From a checkpoint of a small rotation predictor: arch convnext, adamw at rate 0.00083.
Rows from block 6, named by matrix and row number. Rows with one number belong to one neuron. Each number is 128 + 24 x the weight over its row's rms, rounded and kept within 0 to 255. All counts start at 0. After the name is the row's rms in percent of the matrix's.
# fc1: MLP up (model.blocks.6.mlp.fc1.weight, 1280x320), inputs 0-106
# fc2: MLP down (model.blocks.6.mlp.fc2.weight, 320x1280, transposed), outputs 0-106
fc1.245 108 [168 130 146 116 127 150 106 146 140 140 138 155 162 121 135 107 139 110 169  37 148 137 149 110 166 131 156  78  95 116 125 123 153 119 132  67 119 123 143 147 138 128 118 135 128 200 162 145 114 126 150 145 136 123  89 130  98 135 111 122 153 110 110 152 116 123 149 151 145 113 107 102 154 113 122 143 139 128 126 108 191 191 141  87 182 118 117 160  90 113 136 166 137  90 108 157 165  97 124 118 138 103 112 109 116 104 130]
fc2.245 106 [111  71 126 144 147 150 134 175 158 153 152 124 143 117 119 167 116 153 187 146  99 124  99 126 132  99 132 113 107 143 177 131 142  80 119 114 131 130 137 114 126 119 127 124 129 158 119 145 128 143 138 141 140 100 143 139 102 142 136 157 170 156 134 109 130 142 129 106 148 103 131 156 115 121 136 132 149 132 129 159  83 140 145 147 141 132  91 151 105 132 148 134 149  92 130 128 206 108  90 124  59 152 148 148  67 151 112]
fc1.246 107 [141 134 134 139 119 121 128 123 117 135 119  87  92 138 196 137 140 107 105 129 141 186  90 137 116 137  72 178 116 126  80  87  85  91 155 116 112 125 144 152  81 130 172 189 136 146 147 118 147 128 122 137 114 160 138 157 122 133  82 126 110 130 150 180  99 160 122 116 145 160 137 124 111 133 180 132 138 113 122 128 123 154 125 114  96 125 123 103 136 101 122 128 138 177 173 121  93 144  84 123 152 123 139 113  71 196  99]
fc2.246 115 [123 114 101 117 116 145 136  94 131 135 124  98 147 128 134 121 153 157 102  93 129 172 155 103 135 136 128  96 129 105 117  87 136 124 118  94 108 137 173  94  82 105 137 134 104 166 168 135  94 142 155 141 182 124 141 174 124 128 130 150 109  90 147 117 146 130 125 109 136 155 158 131 136 163 167 103 119 116 127 134 100 157 153  90 114 172 128 118 145 110 112 135 129 144 154 141 103 106 106 120 142 140 146 108 148 136 117]
fc1.247 099 [159 174 103 158 123 163 148  91 187 122 123 169 102 155  86 122 153 124 117 171 144 102 120  94  96  86 123 105 132 138 118  88 137 141 123  94  86 123 117 122 158 112  84  80 141 135 118 133 123 166 114 134 107 163 107 129 135 124 152 120 151 138 166 132 158 133 111 137 114  87 128 137 142 161 129 136 137 127 119 129 116  84 110 113 131 123 102 136 157 115 145 143 149 109  82 130  78  91 170 144  94 151 170 150 124 147 129]
fc2.247 101 [126  88 121 130 153 173 143 165 162 114 105 101 127  93 165 141 119 151 131 160 130 129 134 133 157 115 105 149 150 137 126 170 144 124 113 153 121 144 153  97 129 129 154 134  98 149 104 147 106 131 140 111 174 114 118 101 121  96 122 105 137 154 136 109 103 148 131 111 149 134 174 131 130 118 139 148 137 145 110 103  77 149 163 108 173 125 131  97 137 138 149 122 141 114 166 113 139 149  92 117 106 186  95 124 109 138  94]
fc1.248 103 [121 137 110 115 128  77 154 132 107 109 137 125  88 115 131  78 118  97 175 162 124 130 155 133 101 137 132 172 120 137 127 158 108 136 100 149 163 121 135 146 107  97 124  87 142 135 139 140 130 116 143  92 169  89  92 133 137 119 106 184 159 123  98 135 145 119 172 128 101 145 159 101 122  84  98 141 112  99 169 123 148 160 104 145 119 149 122 143 164 152 125 110  94 112 133 121 156 155 158 114 136 146 127 151 118 133 125]
fc2.248 098 [134 123 138 120 137  92 105 134 132 143 151 114 132 131 139  85 102 141  78 148 138 111 122 117 165 130  97 154 153 102  72 128 113 129  98 143 113  98 120 120 137 113  99 137  79 138 142 144  97 132 149 102 187 117 149 121  83 155  94 141  77 139  87 159 120 133 137 101 108 110 125 145 167 134 131 118 153 138  93 135 110 111 102 135 123 159 108  83 180 162  73 135 136 160 143  86  90 105 163  92 168 151 123 100 156 113 134]
fc1.249 108 [160  90 158 120 155 147 139  97 122 119 131 120 145 104 146 119 112 103 114 169 149 154 106 142 122 130 128 125 156 104 126 137 158 150 126 149 120 149 160 123 148 149 118 127 115 110 121 116 127 123 102 159 137 112 146 148 134 138 176 158 108  86 173 158 147 116 126 128 137 159 153 104 115 112 125 145 125 178 111 114 128 153 137 148 125 150 100 113 194 129 172  97 131 123 140 107 109 166 118 137 107 134 106 131  91  62 126]
fc2.249 116 [109  95 121 126  99  81 128 114  64 138 115 103 139 134 142 138 167 131  79 135 105 119 159 132 118 141  98 121 133 105 113 100 127 121 131 113 152 111  97 116 157 115 118 107 127 123 140 143 110  80 152 119 191 125 125 110 137 122 137 116  97 127 146 125 168 130  98 113 111 160 126 165 164 111 113 106 109 105 121 110  63 140 134  86 122 162 168 164 152 151 105 143 129 152 133 116  71 135 115 102 177  89 149 127 177 116 153]
fc1.250 101 [129 131 100 119 135  99 135 137 149 148 142 145 141 124 131 173 113 107 145 155 117 128 157 119 142 109 141 104 140 118 163 118 139 136 151 136 153 116 111 114 136 129 121 124 116 127 130 136 151  87 152 186 130 147  91 117 132 121 118 132 102 165 103 134 126 124 158 139 107  21 108 199 157 123 125 117 137 128 122 132 135 130 108  60 114 112 119 122 126 111 101 133 117 112 113 112 152 144 132 151  84 115 153 132 148 122  92]
fc2.250 114 [135  52 114 133 132 117 128 159 144 120 141  82 122  98 118 144 153 148 108 106 116 121 157 128 133 105 106 120 145 134 122 107 161 119  94 113 142 149 150  84 115 127  94 132  92 140 144 118 115 152 153 114 195 130 121  95 126 133 115 134 104 130 139 125 130 133 131 100 121 160 178 152 154 120 126  90 136 149  97 128  60 138 164  83 149 137 117 111 175 137 126 130 151 121 152 169 116 147 108  99 130 142 108 107 136 124  99]
fc1.251 089 [ 83 125 153 157  95 117 159 123 142 138 119 104 123 144  77 142 118 121 175 142 115 109 151 119 107 135 110 116 109 104 125  97 113 165 122 177 102 112 135 127  96 123  96 143 146 149 100 124 172 101 169 124  91 137 101  85 135 134 145 116 141 106 160 157 164 103 135 183  80 166 195 126 125 120 110  93 120 117 148 145  94 135  80 133 134 150  75  98 145  91 131 140 111 144 151 107 135 156 148  98  67 140  94 167  53 162 170]
fc2.251 082 [116  84 104 119 135 160 128  83 166 121 144 120 153 130 150 152 149 164 145 140 117 104 137 133 139 101 130  84 139 127  91 168 146 132 122 113 120 131  91 100 126  83 105 139 116 127 157  97 124 146 140 168 199 127 129 124  58 143 112  98 101 132 138 130 110 142 138 129 142 123 135 120 145 102 118 113 132 150 118 157  73 130 138 120 126 114  83 162 145 114 154 126  95 160 126  96 133 136 126 116 107 138 121 111 121 128 129]
fc1.252 101 [142 117 169 137 155  99 162 132 126  78 184 101 123 139  88 127 140 131 135  98 142  85 131 133 113 140 120 114 133  96 128 158 176 132 142  75 129 151 140 122 153 165 113  88 106 144 112 117 115 128 169 148 159  87  91 162 130 127 154 131 149 126 159 146 155 143 180 104 123  66 137 162 112 118 124 128 105 159 148 129 106  93 160 122 140 133 136 142 100 145 165 146 133 119 111 107 165  93 153  95 118 136 185 115 108 115 152]
fc2.252 095 [128  78 114 114 159 118 122 132 140 116  87 104 138 114 114 145 122 155  92  80 121  98 124 121 151  95 141  90 166  91  95 125 150 107 108 116 161 122 126  98 134 119 101 117  75 144 116 139 117 143 139 128 194 141 106 126  94 136  89 114  94 128 100 137 100 124 117 119 131 161 153 152 153 120 109  94 165 131  97 109  85 144 133  88 156 116 129 138 159 124 107 127 119 152 153 148 109 110 159  70 156 131  93  96 129 109  91]
fc1.253 097 [117 133 143 123 123 141 149 105 128 122 108  87  93 126  87 124 112 125 145 106 176  71 114 191 112 133 127 125 127 112 121 153 124  97 136 121 156 156 134 115 100 149 184 130 122 135 139 116 148 119 129 124  98 136  70 145  97 117 119  83  90 109 140 135 142 125 110 123 152 134 165 127 113 122 162  91 147 123 112 135 148  96 125 131 150 145 135 127  95 133 108  78 137 129 136 141 191 121 145 129 155 165 130 129  83  94 124]
fc2.253 083 [133 126 144 135 110 112 118 146 132 142 134 122 165 128 117 130 127  99  93  84 134 151 180 122 130 138 132 109 151 128 103 127 106 144  96 135 135 126 136 122 102 115 123 145 137 133 158 133  92 136 101 124 203 113 156 156 148  93 136 118  89 120 144 114  77 127  98 152 111 147 130 145 147 134 165 130  91 113 118 132  83 102 135  97 115 109  99 138 147 149 110 129 124 154 142 106  67 136 126 126 171 105 129 110 195 159 128]
fc1.254 090 [121 129 178 130 107 151 105 154 107 103 100  93  93 127 167 147 108 123 168 120 107 125  94 128 153  96 158 203 144 133 129 141 143 147 119 156 114 117 165 161 134 155 116 126 150 112 133 129 180 125 143 116 160 135 104 115 110 123  79 122 112 115 124 181 129 156 126 133 132 144 128 122 109 131 151 143 108 124 111 178 140 131 111 109  83 127 155  92 100 125 176 147 150 162 162 104 152 150 111 136 159 150 117 158 129 125 121]
fc2.254 086 [101 108 141 153  87  94 138 187 139 147 131 152 139 152 113 162 142 143 131 197 151 136 126 112 138 128 156 105 104  85 168 144 133 135 120 126 163 110 123 142 106 155  93  87 142 114 130 105 150 166 116  94 175 126 129 126 123 124 145 163 141 112 161 133 127  86 143 141 112 159 121  96 123 126 137 130 105 104 155 124  77 150 127 110  94 134 103 150 124 124 113 154 152 116 127 130 143 117  97 157 101 111 156 132 121  74  66]
fc1.255 097 [158 104 152 134 141 130 104 143 116 153 167 146  97 155 119 133  60 190  99  99 127 126 148 122 152 131 113 124  86 149 150  67 103 127 128 141 142 142 138 139 148  98  88 125 145 139 105 105 135 108 152 138 125 156 113 136 148 136 177 125 104 171 128 151 127 112 136 166  82 143 184 128 134 128  85 136 105 149 142 129 130 156  81  98 141  87  99 115 120 133 145 109 134 118 116 111 139 133 108 147 108 139 139 139  99 142 142]
fc2.255 088 [112  74 110 144 139 129 127 109 120 112 125 100 132 123  86 145 135 120 107  94 121  90 139 130 148 130  98 145 159 128 102 140 137 152 111 134 157 138 104 112 176 107 106 166 108  95 137 128 107 155 150 120 188 148  91  78  93 112  96  82  82 155  99 163 136  98 131 124 137 132 124 131 181 101  90  91 129 173 102 153  94  92 124 105 131 128 163 130 159 130 130 132 148 137 132 112  86 108 133 103 159  97  90 151 149 116 146]
fc1.256 091 [ 95  76  92 131  98 141  92  90 117 128 149 156 129 151 143 133 125 146 102 147 161 148 134 105 141 118 114 137 131  89 128 167  85 116 156 112 100  99 108 152 106 146 111 140  65 136 134 140 165 127 133  96 111 114 119 150 140 119 134 136  78 128 111 178 170 143 130 143 101 154 141 125 156 106 139 144  98 115 103 122 110 179 106 144 104 151 133 144 161 140 152 181 132 139 156 129  90 116 140 114  91 116  82 142 162 119 120]
fc2.256 081 [113  77 125 122 131 124 151 141 118 123 128  91 150 121 161 162 142 174 109 126 121 126 127 102 151 101 143 123 140  89 133 127 147 142 109  86 114 139 156 109 117 110 144 137  91 152 137 169 107 129 158 164 170 139 136 136 161  93 112 139 145 150 120 114 116 125 117 103 120 139 182 145 123 140 151 123 140 138 107 120 107 163 169  87 100 122 119 113 153  96 160 157 124 151 136 137 151 123 110  93 105 164 118 133  93 110 149]
fc1.257 101 [140 145 113 157 145 170 135 149 118 125 118 142  93 149 114 115 140 141  87 113 122 107 114 148 135 101 124 107 181  88 108 138  76 103  83 120 125  89 131 114 122 139  97 104 124 112 114 100 138 132 172 166 173 154 154 160 147 125 150  82 105 133 119 129 126 114 154 167 141  71  98 154 148  88 141 137 131 150 129 125 124 117  95  97 142 146 133 115 138 143 135 138 146 109 125 159 134 123 159 131 114  98 123 140 104 143 119]
fc2.257 109 [125  95  81 110 161 151 121 106 107 132 114  79 130 100 165 122 120 163 101 112 115 129 140 124 145 112 124 114 165 116  83 121 163 130 109 121 137 149 115  79 123  97 141 126  69 166 143 127 112 100 148 136 165 160 117 128 121 139  97 105  95 121 115 124 124 134 115  98 133 131 180 161 145 166 116 116 155 139  80 119 119 139 160  90 146 111 127 143 170 121 141 126  91 148 152 153 105 175 145  93 148 155  84 108 132 120 136]
fc1.258 082 [161 149 100 103 117 133 126  99 146 182 142 115 146 136 142 143 121 109  98 119 139 160 113 161 170 116 152 137 154 100 122 125 108 122 148 137 110 132 142 122 167 109  89 145 165  87 116 134 109 146 159 154 122 132 124 157 112 115 124 151  73 139 114 163 159 141  94 159 164 121 141 112 130 110 138 149 141 145 111 171 144 161 124 113 122 141 100 148 155 149 134 136 108  92 119 133  74 137 148 124 104 139 144 156 137 103 141]
fc2.258 070 [106  83 148  93 105 130 150 144  98 115 137 101 121 117 148 139 133 145 117 115 104 154 141 136 128 165 130  95 121  88 141 132 121 121 130 119 114  98  95 107 174 116 144 144 127 141 161 126 140  91 136 163 217 143 131 134 181 133 144 115 134 130 145 121  85 143 139 121 138 149 150 124 130 133 101 122 120 108 128 109  58 167 154  95 123 172 111 119 143 109 137 141 123 147  83 138 114 144  92 117 128 150 142 131 130 126 133]
fc1.259 095 [107 134 120 131 106  89 151 123 106 143 143 103 138 170 132 135 140 186 109  89 156 148 124 149  94 126 127 106 144  82 104 153 118 108 150 128  97  92 137 134 130 120 117 152 119 175 158 114 168 110 129 148 138 158 119 153 112 110  72 121  84  99 126 117 130 133  99 145 141  50 138 163 102 150 122 150 112 118 148 146 111 142 125 125 102 120 166 156 174 143 159 115 115 111 176 123 143 132 119 126 112 138 161 106 113 164 124]
fc2.259 093 [121  68  97 130 147 154 124 115 116 128 115 106 161 146 143 148 147 149 111  93 136 116 123 114 143 104 143 100 147 109  88 119 150 106 103 110 111 133 153 108 109 120 127 128  78 169 152 147 108 117 148 121 209 111 114 132 129 124 103 103  95 148  89 150 128 128 120 110 137 133 157 155 144 148 157  92 155 129  87 103  79 137 146 107 163 144 152 127 149 132 124 138 120 158 141 135 115 143 136  89 153 149  94  98 137 113 148]
fc1.260 090 [174 161 113  95 152 117  78 178 135 126 162 117 118 122 113 136 130  89 122 133 158 141 125 140 198 116 132 128 122 153  78 108 158 139 152 142 155 127 131 139 136 134 158 132 161 151  77  91 130 121 146 133 138 141 130 130 162 108 109 133 118 131  89 192 136 140 138 115 166 147 145 135 151 128 142 125 132  99 123 146 179 128 108 146  96 134 113 135  86  99 121 150 128 156 101 183 116 118 113 130 144 131 146 122 128 131 145]
fc2.260 092 [137 115 138 156 122 135 128 157 152 144 123 133 104 108 102 163 129 151 144 163 128 146 124 143 139 115 145  89 134 131 154 114 125 118 111 142 149 126 116  98 108 115 161 123 137 147 101  97 139 128 128 135 159  82 146 114 123 127 146 188 148 139 153 119 114 148 140 130 121 143 125 118 109 177 126 143 127 100 142 153  77 145 132 129 105 131 125 136 118 132 120 145 104 120 127 125 158 127 103 128  92 140 112 120 103 137  91]
fc1.261 095 [135 118  98 119 135  91 130 127  85 102 114  98 126 135 109 121 104 126 154 130 174 123  93 169 148 105 135 135 125 155 115 129 110  89 105 130 103 148 123 154 131 146 188 134 141 126 119 120 137 121 127 133 126 155 128 120 140 113 112 107 125  92  98 130 135  82 119 137 138 128 131  89 138 115 146 131 128 113 159 167 154 110 120 111 171 125 144 127 114 135 156 126 104 120 137 142 172 153 161 138 168 126 176  91  94 134  78]
fc2.261 090 [137 118 132 107 117 166 105 184 151 173 125 117 156 120 133 131 114 125 101 122 134 139 147 134 130 124 163 164 167 120 101 127 126 136  96 148 109 117 137 116 119 127 159 107 130 139 159 140 110 105 128 111 210 103 144 105 140 138 125 116  93 139 122 123  86 136  90 105 127 142 131 135 138 100  97 108 130 120 107 152  66 115 119 119 147 107  90 131 129 138 123 127 128 109 146 119  87 125 125 115 175  94 109 118 171 168 119]
fc1.262 097 [144 119 132 145 138 158 126 119 127 113 117 117 155 142  74  92 107 149 161 129 133 118 116 115 115 108  97  94 171 146 137 130 116 121 120 139 107 123 124 164 100  89 102 138 106 128  85 143 135 158 145 218 128 144 148 102 112 115 141 128 129 118 127 127 157 127  87 158 101 199 139 168 153  89 144 135 128 148 104 141 131 120 104 174 125 143  94 144 129 135 138 122 114 127 136 129 167 130 145 138  96  65  80 143 132 134  75]
fc2.262 112 [144 100 149 125 116 120 122 122 125 136 122 186 122 144 133 169  98  90 148 144 140  96 114 147  81 101 143 124 108 135 165 139  96 119 147 132 137 113 109 183 155 124 123 145 167 107 115 123 180 120  81 116 160 120 117 144 165 128 163 106 157 124 137 135 142  97 147 157 133 126  86 100  99 129 106 145 101 122 160 137  44 110 101 165 130 106 143 144  86 116 138 129 141  95  77 127 143 112  99 176 110  86 113 166 128 119 160]
fc1.263 087 [161 186 126 153 136 142 147 112 143 126  88 126 120 158 129 136 120  96 125 164  73 105 166 101 106 143 124 130 122 122 109  95 124 125 170  92 126 136 150 135 141  69 113 156 179 166 126 137 141 110 156 166 125 118 129 147 124 119 126 136 106 134 115 173 144 152 125 188 123 144 204 101 126 142 120 128 149 180 115 118 117 156 103 100  83 101 113 110 103  90 121 137 152 143 145  94  84 123 134 135 135 124 144 143 114 123 139]
fc2.263 085 [133  84 106 121 136 102 100 128 126 113 116 107 177 127 124 147 143 165 127 100  94 158 122 117 146 130 117 126 143 138 125 110 110 149 124 122 122 146 109 104 131 114 126 131 110 134 148 131  96 136 171 159 157 146 112 110 103 134 102 119 103 132 113 122 128 150 151 126 123 137 145 130 174 119 123 148 151 133  94 100 103 132 145  99 119 135 122 130 152 125 139 117 117 147 167 153 132 104 131  88 132  98 121 137 110 100 100]
fc1.264 093 [158  72 145 122 149 147 131 128 116 157 140 138  98 119 127 145 140 134 117 104 121 102 127 124 166 124 161 106 127 130 104 131 140 103 128 144 128 124 137 113 120  94 147 163 151 102  48 137 155 139 119 136 151  95 160 151 153 131 123 116 120 147 117 182 130 116 110 137  76 139 166 114 159 109 100 107 150  95 138  97 107 105 106 141 110 124 103 129  69 121 144 172 143 194  89 140 158 100 102 106 113 129  94 144 140 134 117]
fc2.264 098 [130  83 176 103 146  89 110 155 147 113 136 136 144 146 112 183 130 170 133 158  96 111  90 125 146 109 143 130  88 105 121  96 160 149 129  65 123 126 119 115 143 170 182 137 125 170 110 102 154  74 130 122 160 135 113 143 168 147 106 144 140 135  97 159 127 105 132 118 121 129 102 138 130 124 130 128 152 149 106 143  72 128 120 143 146 113 103 125 122 158 142 106 123 121 142 135 154 119 126  97 124  90 138 122  98  66  86]
fc1.265 092 [157 135 128 118  98 117 163 109 134 130 134 135 147 153 117 141 132 129  93 118  98 121 143 173 102  57 177  92 158  93 155 160 155 110 154 125 107 116 109 119 112  90 105 149 114 138 159 124 173  96 167 145 128 134 147 126 124 131 116  82 106 124 109 123 180 143 114 180 107 102 176 141 149 130 136 150 111 137 153 178 115 141 136 128 135 128 133 134 156 136 169 115 118  96 151 130 115 131 134 114 133 118 124  97  94 114 120]
fc2.265 084 [123  89 104 120 162 124 116 134  91 110 139  95 119 127 132 112 123 135 121 101  92 122 120 132 150 123 111 113 162 126  90 136 131 143 139 135 114 122  91 102 134 105 120 110  99 146  90 148 112 113 152 101 198 118  64 108 116 117  90 114  97 155  99 160  95 136 132 138 153 131 137 185 144 130 124 142 165 159  87  78  94 125 131 112 147 159 162 130 143 147 112 132 130 162 137  85 104 149 142 102 163 158 146 124 143 108 111]
fc1.266 102 [138 110 141 132 112 110 120 141 149 140 129 132  94 154  84 119 116  79 112  92 141 125 140  86 148 106 132 117 139 122 136 124 134 114 118 144 125  99  94 172  81 140 125 170 127 108 111 170 129 120 161 116 132 159 119 124  99 159 134 116 133 110 103 134 129 127 114 145  87 116 168 135 145  59 145  98 154 127  91 108 181 147 103 110 140 132 169 119 105 115 119 116 165 107 143 126 161 123 130  97 135  64  92 147  98 135 159]
fc2.266 095 [130 118 138 117 116 116 157 124 157 129 157 133 106 125 137 163 153  96 135 188 145 124 160 113 105 130 108 130  95 156 161 135 124 115 115 134  80 144  76 135 120 117 150 178 161 108 129 142 123 104 136 138 127 104 136 122 122  92 166 150 161 157 174  91  89  90 157 133 120 168 123 129 109 100 154 128  93 121 137 139  87 109 156 135 122 137 102 142 112 135 139 102 108 148 122 133 152 146  79 157  82 136 128 130 128 129  82]
fc1.267 095 [109 115 125 102 114 108 159 100 162 104  90 148  95 126 138 127 127 105  81 131 119 130 101 109 160  95 167 127 144 165 121  94 169  90 141 118 145 124 141 142 124 149  75 145 105 160 100 137 115 120 125 105 128  62 138 137 135 121  96 102 147 120 128 143 168  82 150 132 141 100 124 114 164 112  93 147 195 139 165 139 154 129  95 107 123 140 138 119 138 174 109 143 110 154 146 146 121 117 111 140 110 114 120 149 148 137 160]
fc2.267 093 [157  85 131 130 155 104 125 139  70  79 138 141 115 165  98 127 107 136 120 128 121 149  92 155 142 127 128 183 142 119 102 123 136 147 156 116 125 112 102 126 150 146 160 127 125 130  89 131 147 140 122 134 182 144  99 115 124 122 101 114 113 129  94 157  95 173 115 109 144 125  97 171 122  98 143 124 155 151 113 111  82  87  91 154 142 108 152 143 123 142 142 112 130 155 177 122 125 140 130 111 153 109 133  98 123  73  74]
fc1.268 101 [108 119 142 124 114 117 112 141 113  84 135 120 138 149 107 109 140 106 143 131 157 138 163 128 127 111 102 131 118 148 111 101 104 133 160 146 113  96 165 104 124 164 126 177 165 122 124  88 103 128  94 138 146 122 124 118 161 150  63 137  99 130 135 105 150 151 118 150 160 125 136  83 142 129 124 108 142 143 103 176 158 135 101 126 105 118  78  95 153 111 118 101 123 127 110 117 125 116 171  52 114 158 123 142 125 117 119]
fc2.268 116 [136 151 135 128  94  81 153 153 130 124 133 155 103 134 129 149 121  87 124 175 113 117 154 135  87 149 113 148 101 129 170 143 111  94 149 133 127  96 163 157 142 147 128 144 183 106 126 143 133 117  88 161 117 107 119 145 183 109 174 161 174 137 160 115 118 103 100 151 127 129 104 109 102 114 152 108  82  91 176 126  82 123 152 142 102 120 159 130 105 124 122 140 160 115  83 139 138 118  87 167 112 126 149 155 150 145 132]
fc1.269 103 [136  94 117 156 156 108 124 178  80 141 139 159 131 136 148 127 157 141  77 120 122 150 142 132 134 110 142 132 139 139  97  91 121 136 120 119 112 125 158  97 152 124 103 110 162 107 152  98 125 110 134 145  80 139 137 118  82 143 157 140 132  92 141 147 104 151 146 110  97 120 132 134  79 118 129 121 129 127 139 140 163 175 130 112 145 113 104 143 127 130 150 121  89 148  67 169 122 168 165 122  88 173 121 155 132 126 150]
fc2.269 103 [ 98  85 125 106 132 135 140 124  81 147 132 139 119 122 142 186 118 138 161 140 127 137 125 140 118 135 134 152 101 126 162 151 126  94 154 119 147 150 183 138 143  97  88 123 148 146 132 153 138 127 103 136 163 131 127 102 174 141 152 114 171 139 144 118 137 126 149 151 143 126 128 110  95 152 155 119 120 139 140  92  48 171 157 135 136  90 168 109 103 136 145 127 146 102 108 142 160 170  69 149 103 124 108 171  93 140 146]
fc1.270 104 [134 126  93 100 117 113 130 103 136 109 115 167  90 125 142 147 131 111 107 108  96 116 155 103  98  77 137 112 109 146 124 124 126 139 140 127 121 125 137 124 141 134 144 139  95 129 170 149 139  90 142 143 103 114 191 135 139 129 103  98 139 117 130 152 173 120 156 144 108 119 130 139 128 137 111  82 104 131 130 171 121 126  64 127 127 130 107 137 125 109 131 129  97 122  90 116 144 174 113 118 103  96 135 129 125 114 136]
fc2.270 100 [137  85 134  97 147 144 126 156 108 112 135  70 132  94 128 146 151 165 150 128 108 122 144 130 119 128 122 160 107 132 136 142 137 125 102 130 138 178 136  80 144 159 119 104  96 163 152 119 118  79 155 109 153 159 107 107 109 117 131 118 122 142 147 106 101 128 138 107 130 150 179 166 152 115 108 126 140 130  87 108  91 144 147  82 140 118  87 142 135 134 153 124 125 108 176 112 137 133 105  94 111 141 109  84 112 155  97]
fc1.271 100 [147 142 101 149 185 128 153 126 128  96 120 121 128  93 130 106 134  92 160  77  94 109 124  58 176 158 141 129 141 122 106  76 140 165 139  91 133 177 105  83 101 157 146 155 191 119 139 169 112 117 149 129 116 122 125 165 115 111 138 120 151 120 148 163  65 121  93 120 141 139 136 143 114 132 131 138 143  85 179 139 148 104 106 122 102 132 131 166 101 155 105 156 119 146 147  86 127 115 119 118 143 118 147 165 155  81 118]
fc2.271 107 [140 103 184 128 150 169 124 143 119 162 120 153 101 177 107 133 102 106 146 153 126 172  84 133 136 120 156 114 115 111 131 157 103  92 128 143 119 111 125 154 148 134 138 132 148 144 129 126 147 121 108 133 174 119 107 152 131 147 124 133 135 127 104 170 129 135 164 156 125  96  87 120 129 137 119 145 155 125 136 129  88 116  84 174 108 148  99 111  86 140 101 115 146 154 122 184 151  98 133 127 132  92 146 165 115 111  92]
fc1.272 098 [144 123 139 140 135 116 134 117 172 163 132 130  98  84 164 147 121 111 144 118 179 106 171 126 156 151 153  89 117 132 114 140 111 119 170 123 141 115 142 169 132 127 119 132 132 121 143 141 104 176 133 151 124 174 126 142 122 144 133  82 146 147  91 152 143 100 140 137 129 145 127 126 140  96 151 120 136 131 109 137 145  95  97 113 106 108 138 126 120 110 147 149 158  83 122 132 140 130 126 105 181 100  71 152 138  97 143]
fc2.272 098 [127  96 151 151 123 122 140 111 155 138  96 113 125 104 117 163 124 136 172 140  99  91 119 124 119 113 107 132 120 131 167 121 137 134 101 119 111 137 116 118 140 101 184 114 142 118 103 142 117 151 140 134 154 114 144 116 108 117 144 105 168 177 143  93 132 129 137 116 142 121 137 141 107 105 151 127 131 125 142 159  94 151 137 126 126 125 112 154 113 127 120 140 105  90 116  90 178 106  98 125  91 153  95 111  95 152  98]
fc1.273 105 [178 134 160 142 156 137 131  89 167 131 151 140 118 158 108 148 146 147 166 118 126  81 123 115 124 142 116 114 147 104 102 116 123 165 135 137 106 125 102 120 140 143 110 133 155 146 115 166 166  97 109 102 101 145 120 148 174 142  96 149 144 117 113 122  96 130 139 130 125  98  98 144 160 130 154 141 126  92 120 112 160 128  97  83 161 116  89 146  92 127 134 153 134 127 151 139 166 127 104 131 152 121 125 115 110 126 128]
fc2.273 102 [107  60 130 116 126 167 148 142 159 144 128 105  82 127 120 150 130 137 167 135 123 119 105 118 142 123 144 110  97 129 160 141 138 118 110 120 136 141 144 127 157 105  93 117 147 125 139 160 114 135  95 120 158 122 123 122  93 139 148 160 178 154 137 127 108 110 126 127 161 101 129 144 117 125 113 118 133 148 134 131  72 142 142 134 148  87 107 135 115 161 101 102 136 129 104 176 185 156  87 131  75 129 127 138  86 171 108]
fc1.274 099 [133 142 146 111 130 126 180 123 117 149 117 131 122 118  99 130 123  92 139 154  86 110 152 155 138 124 124  76 108 133  96 124 119 177 147 135 133 165 112 118 156 140  99 146  97 133 120  94 142 112 115 114 134 127 143 145  98 108 151 119 112 164 152 110 102 131  93 135 120 105 170 138 140 135 140 109 182 118 149 153 129 102 118 110 100 134  97 123 168 130 106  79 151 150 124  95  95 119  91 101 120  93 126 104  77 141 154]
fc2.274 102 [131 127 138 152 123 100 128 113 122 123 151 118 119 141 109 100 133 113  93 135 143 127 134 110 129 140 104 107 131 132  88 129 108 137 106 152 171 127  87 134 158 167  92 141 118 118 136 112  92 147 157 101 179 145  97 109 123 143 112 136  74 116  99 151 142 152 111 113 122 141 104 140 168 139 106 107 133 102 114 136 100  99  96 130 120 142 172 125 140 161  88 116  88 155 119  96  79 155 166 112 179  94 126  95 175 118 109]
fc1.275 099 [130  92 169 108 118 168 169 113 147 119 129  94 155 127 123 185 120 160  99 109  97 137 132 107 142 135 122  90 142 131 107 124 118  79 139 141  86 128 136 135 118 158 129 152 124 109  72  97 143 143 111 159 124 162 103  97 122 119 145  95 128 142 138 152 137 135 104 155 115 108 150 160 126 114 188 104 111 117 154 119 151 115 133  89 110 137  98 112 119 174 108  90 161 121 121 150 135  98  97  78 161 136 127  98 113 191 151]
fc2.275 098 [119  92 116 144 172 116 115 127 126 137 105 129 114 144  64 120 122 128 108 120 124 151 105 115 165 136  83 132 166 123  89 131 131 146 125 105 145 127 110 108 132 103 120 149  81 135 117 120 104 142 134  85 172 120 103 102 123  98  76 114  96 124  76 187 129 127 142  83 156 120 108 151 174  99 116 125 168 167 105 103 111 108 111 118 114 141 147 119 165 123 116 133 146 143 143 110 104 116 174  71 175  98 161 113 133  89 166]
fc1.276 096 [161 119 143  86 107 119 110 145 187 130 140 140 105 124 127 108 110 102 181  89 141 117  95 110 105 148 121 128 104 139 162 133 137 123 134 139 129 113 136 205  68 176 125 149 102 170  97 137 141 143 152 152 121 104 173 135  98 131 122 131 136 116  82 129 166 110 109 131 133 143 128 121 138 101 151 104 123 106 105 157 142 143 111 113 147 145 139 147 118 135 115 121 135 117 137 132 166 123 127 142 148  92 103 148  92 133 124]
fc2.276 089 [136 100 141 142 123 146 129 118 147 155 152 118 126 102 115 155 147 123 142 133 122 113 162 127  82  99 147 111  88 140 172 138 133 122 120  94 139 144  73 119 163 128 134  99 149 146 133 100 153 110 128 135 153 119 138 149  75 112 179 149 148 171 177  94 121  98 149 126 136 168 126 142 106 178 131 136  98 132 140 160  75 142 159 104 132 126 126 168 116 127 140 121 135  98 115 114 137 134  85 161  92 107 115 145 125 124 112]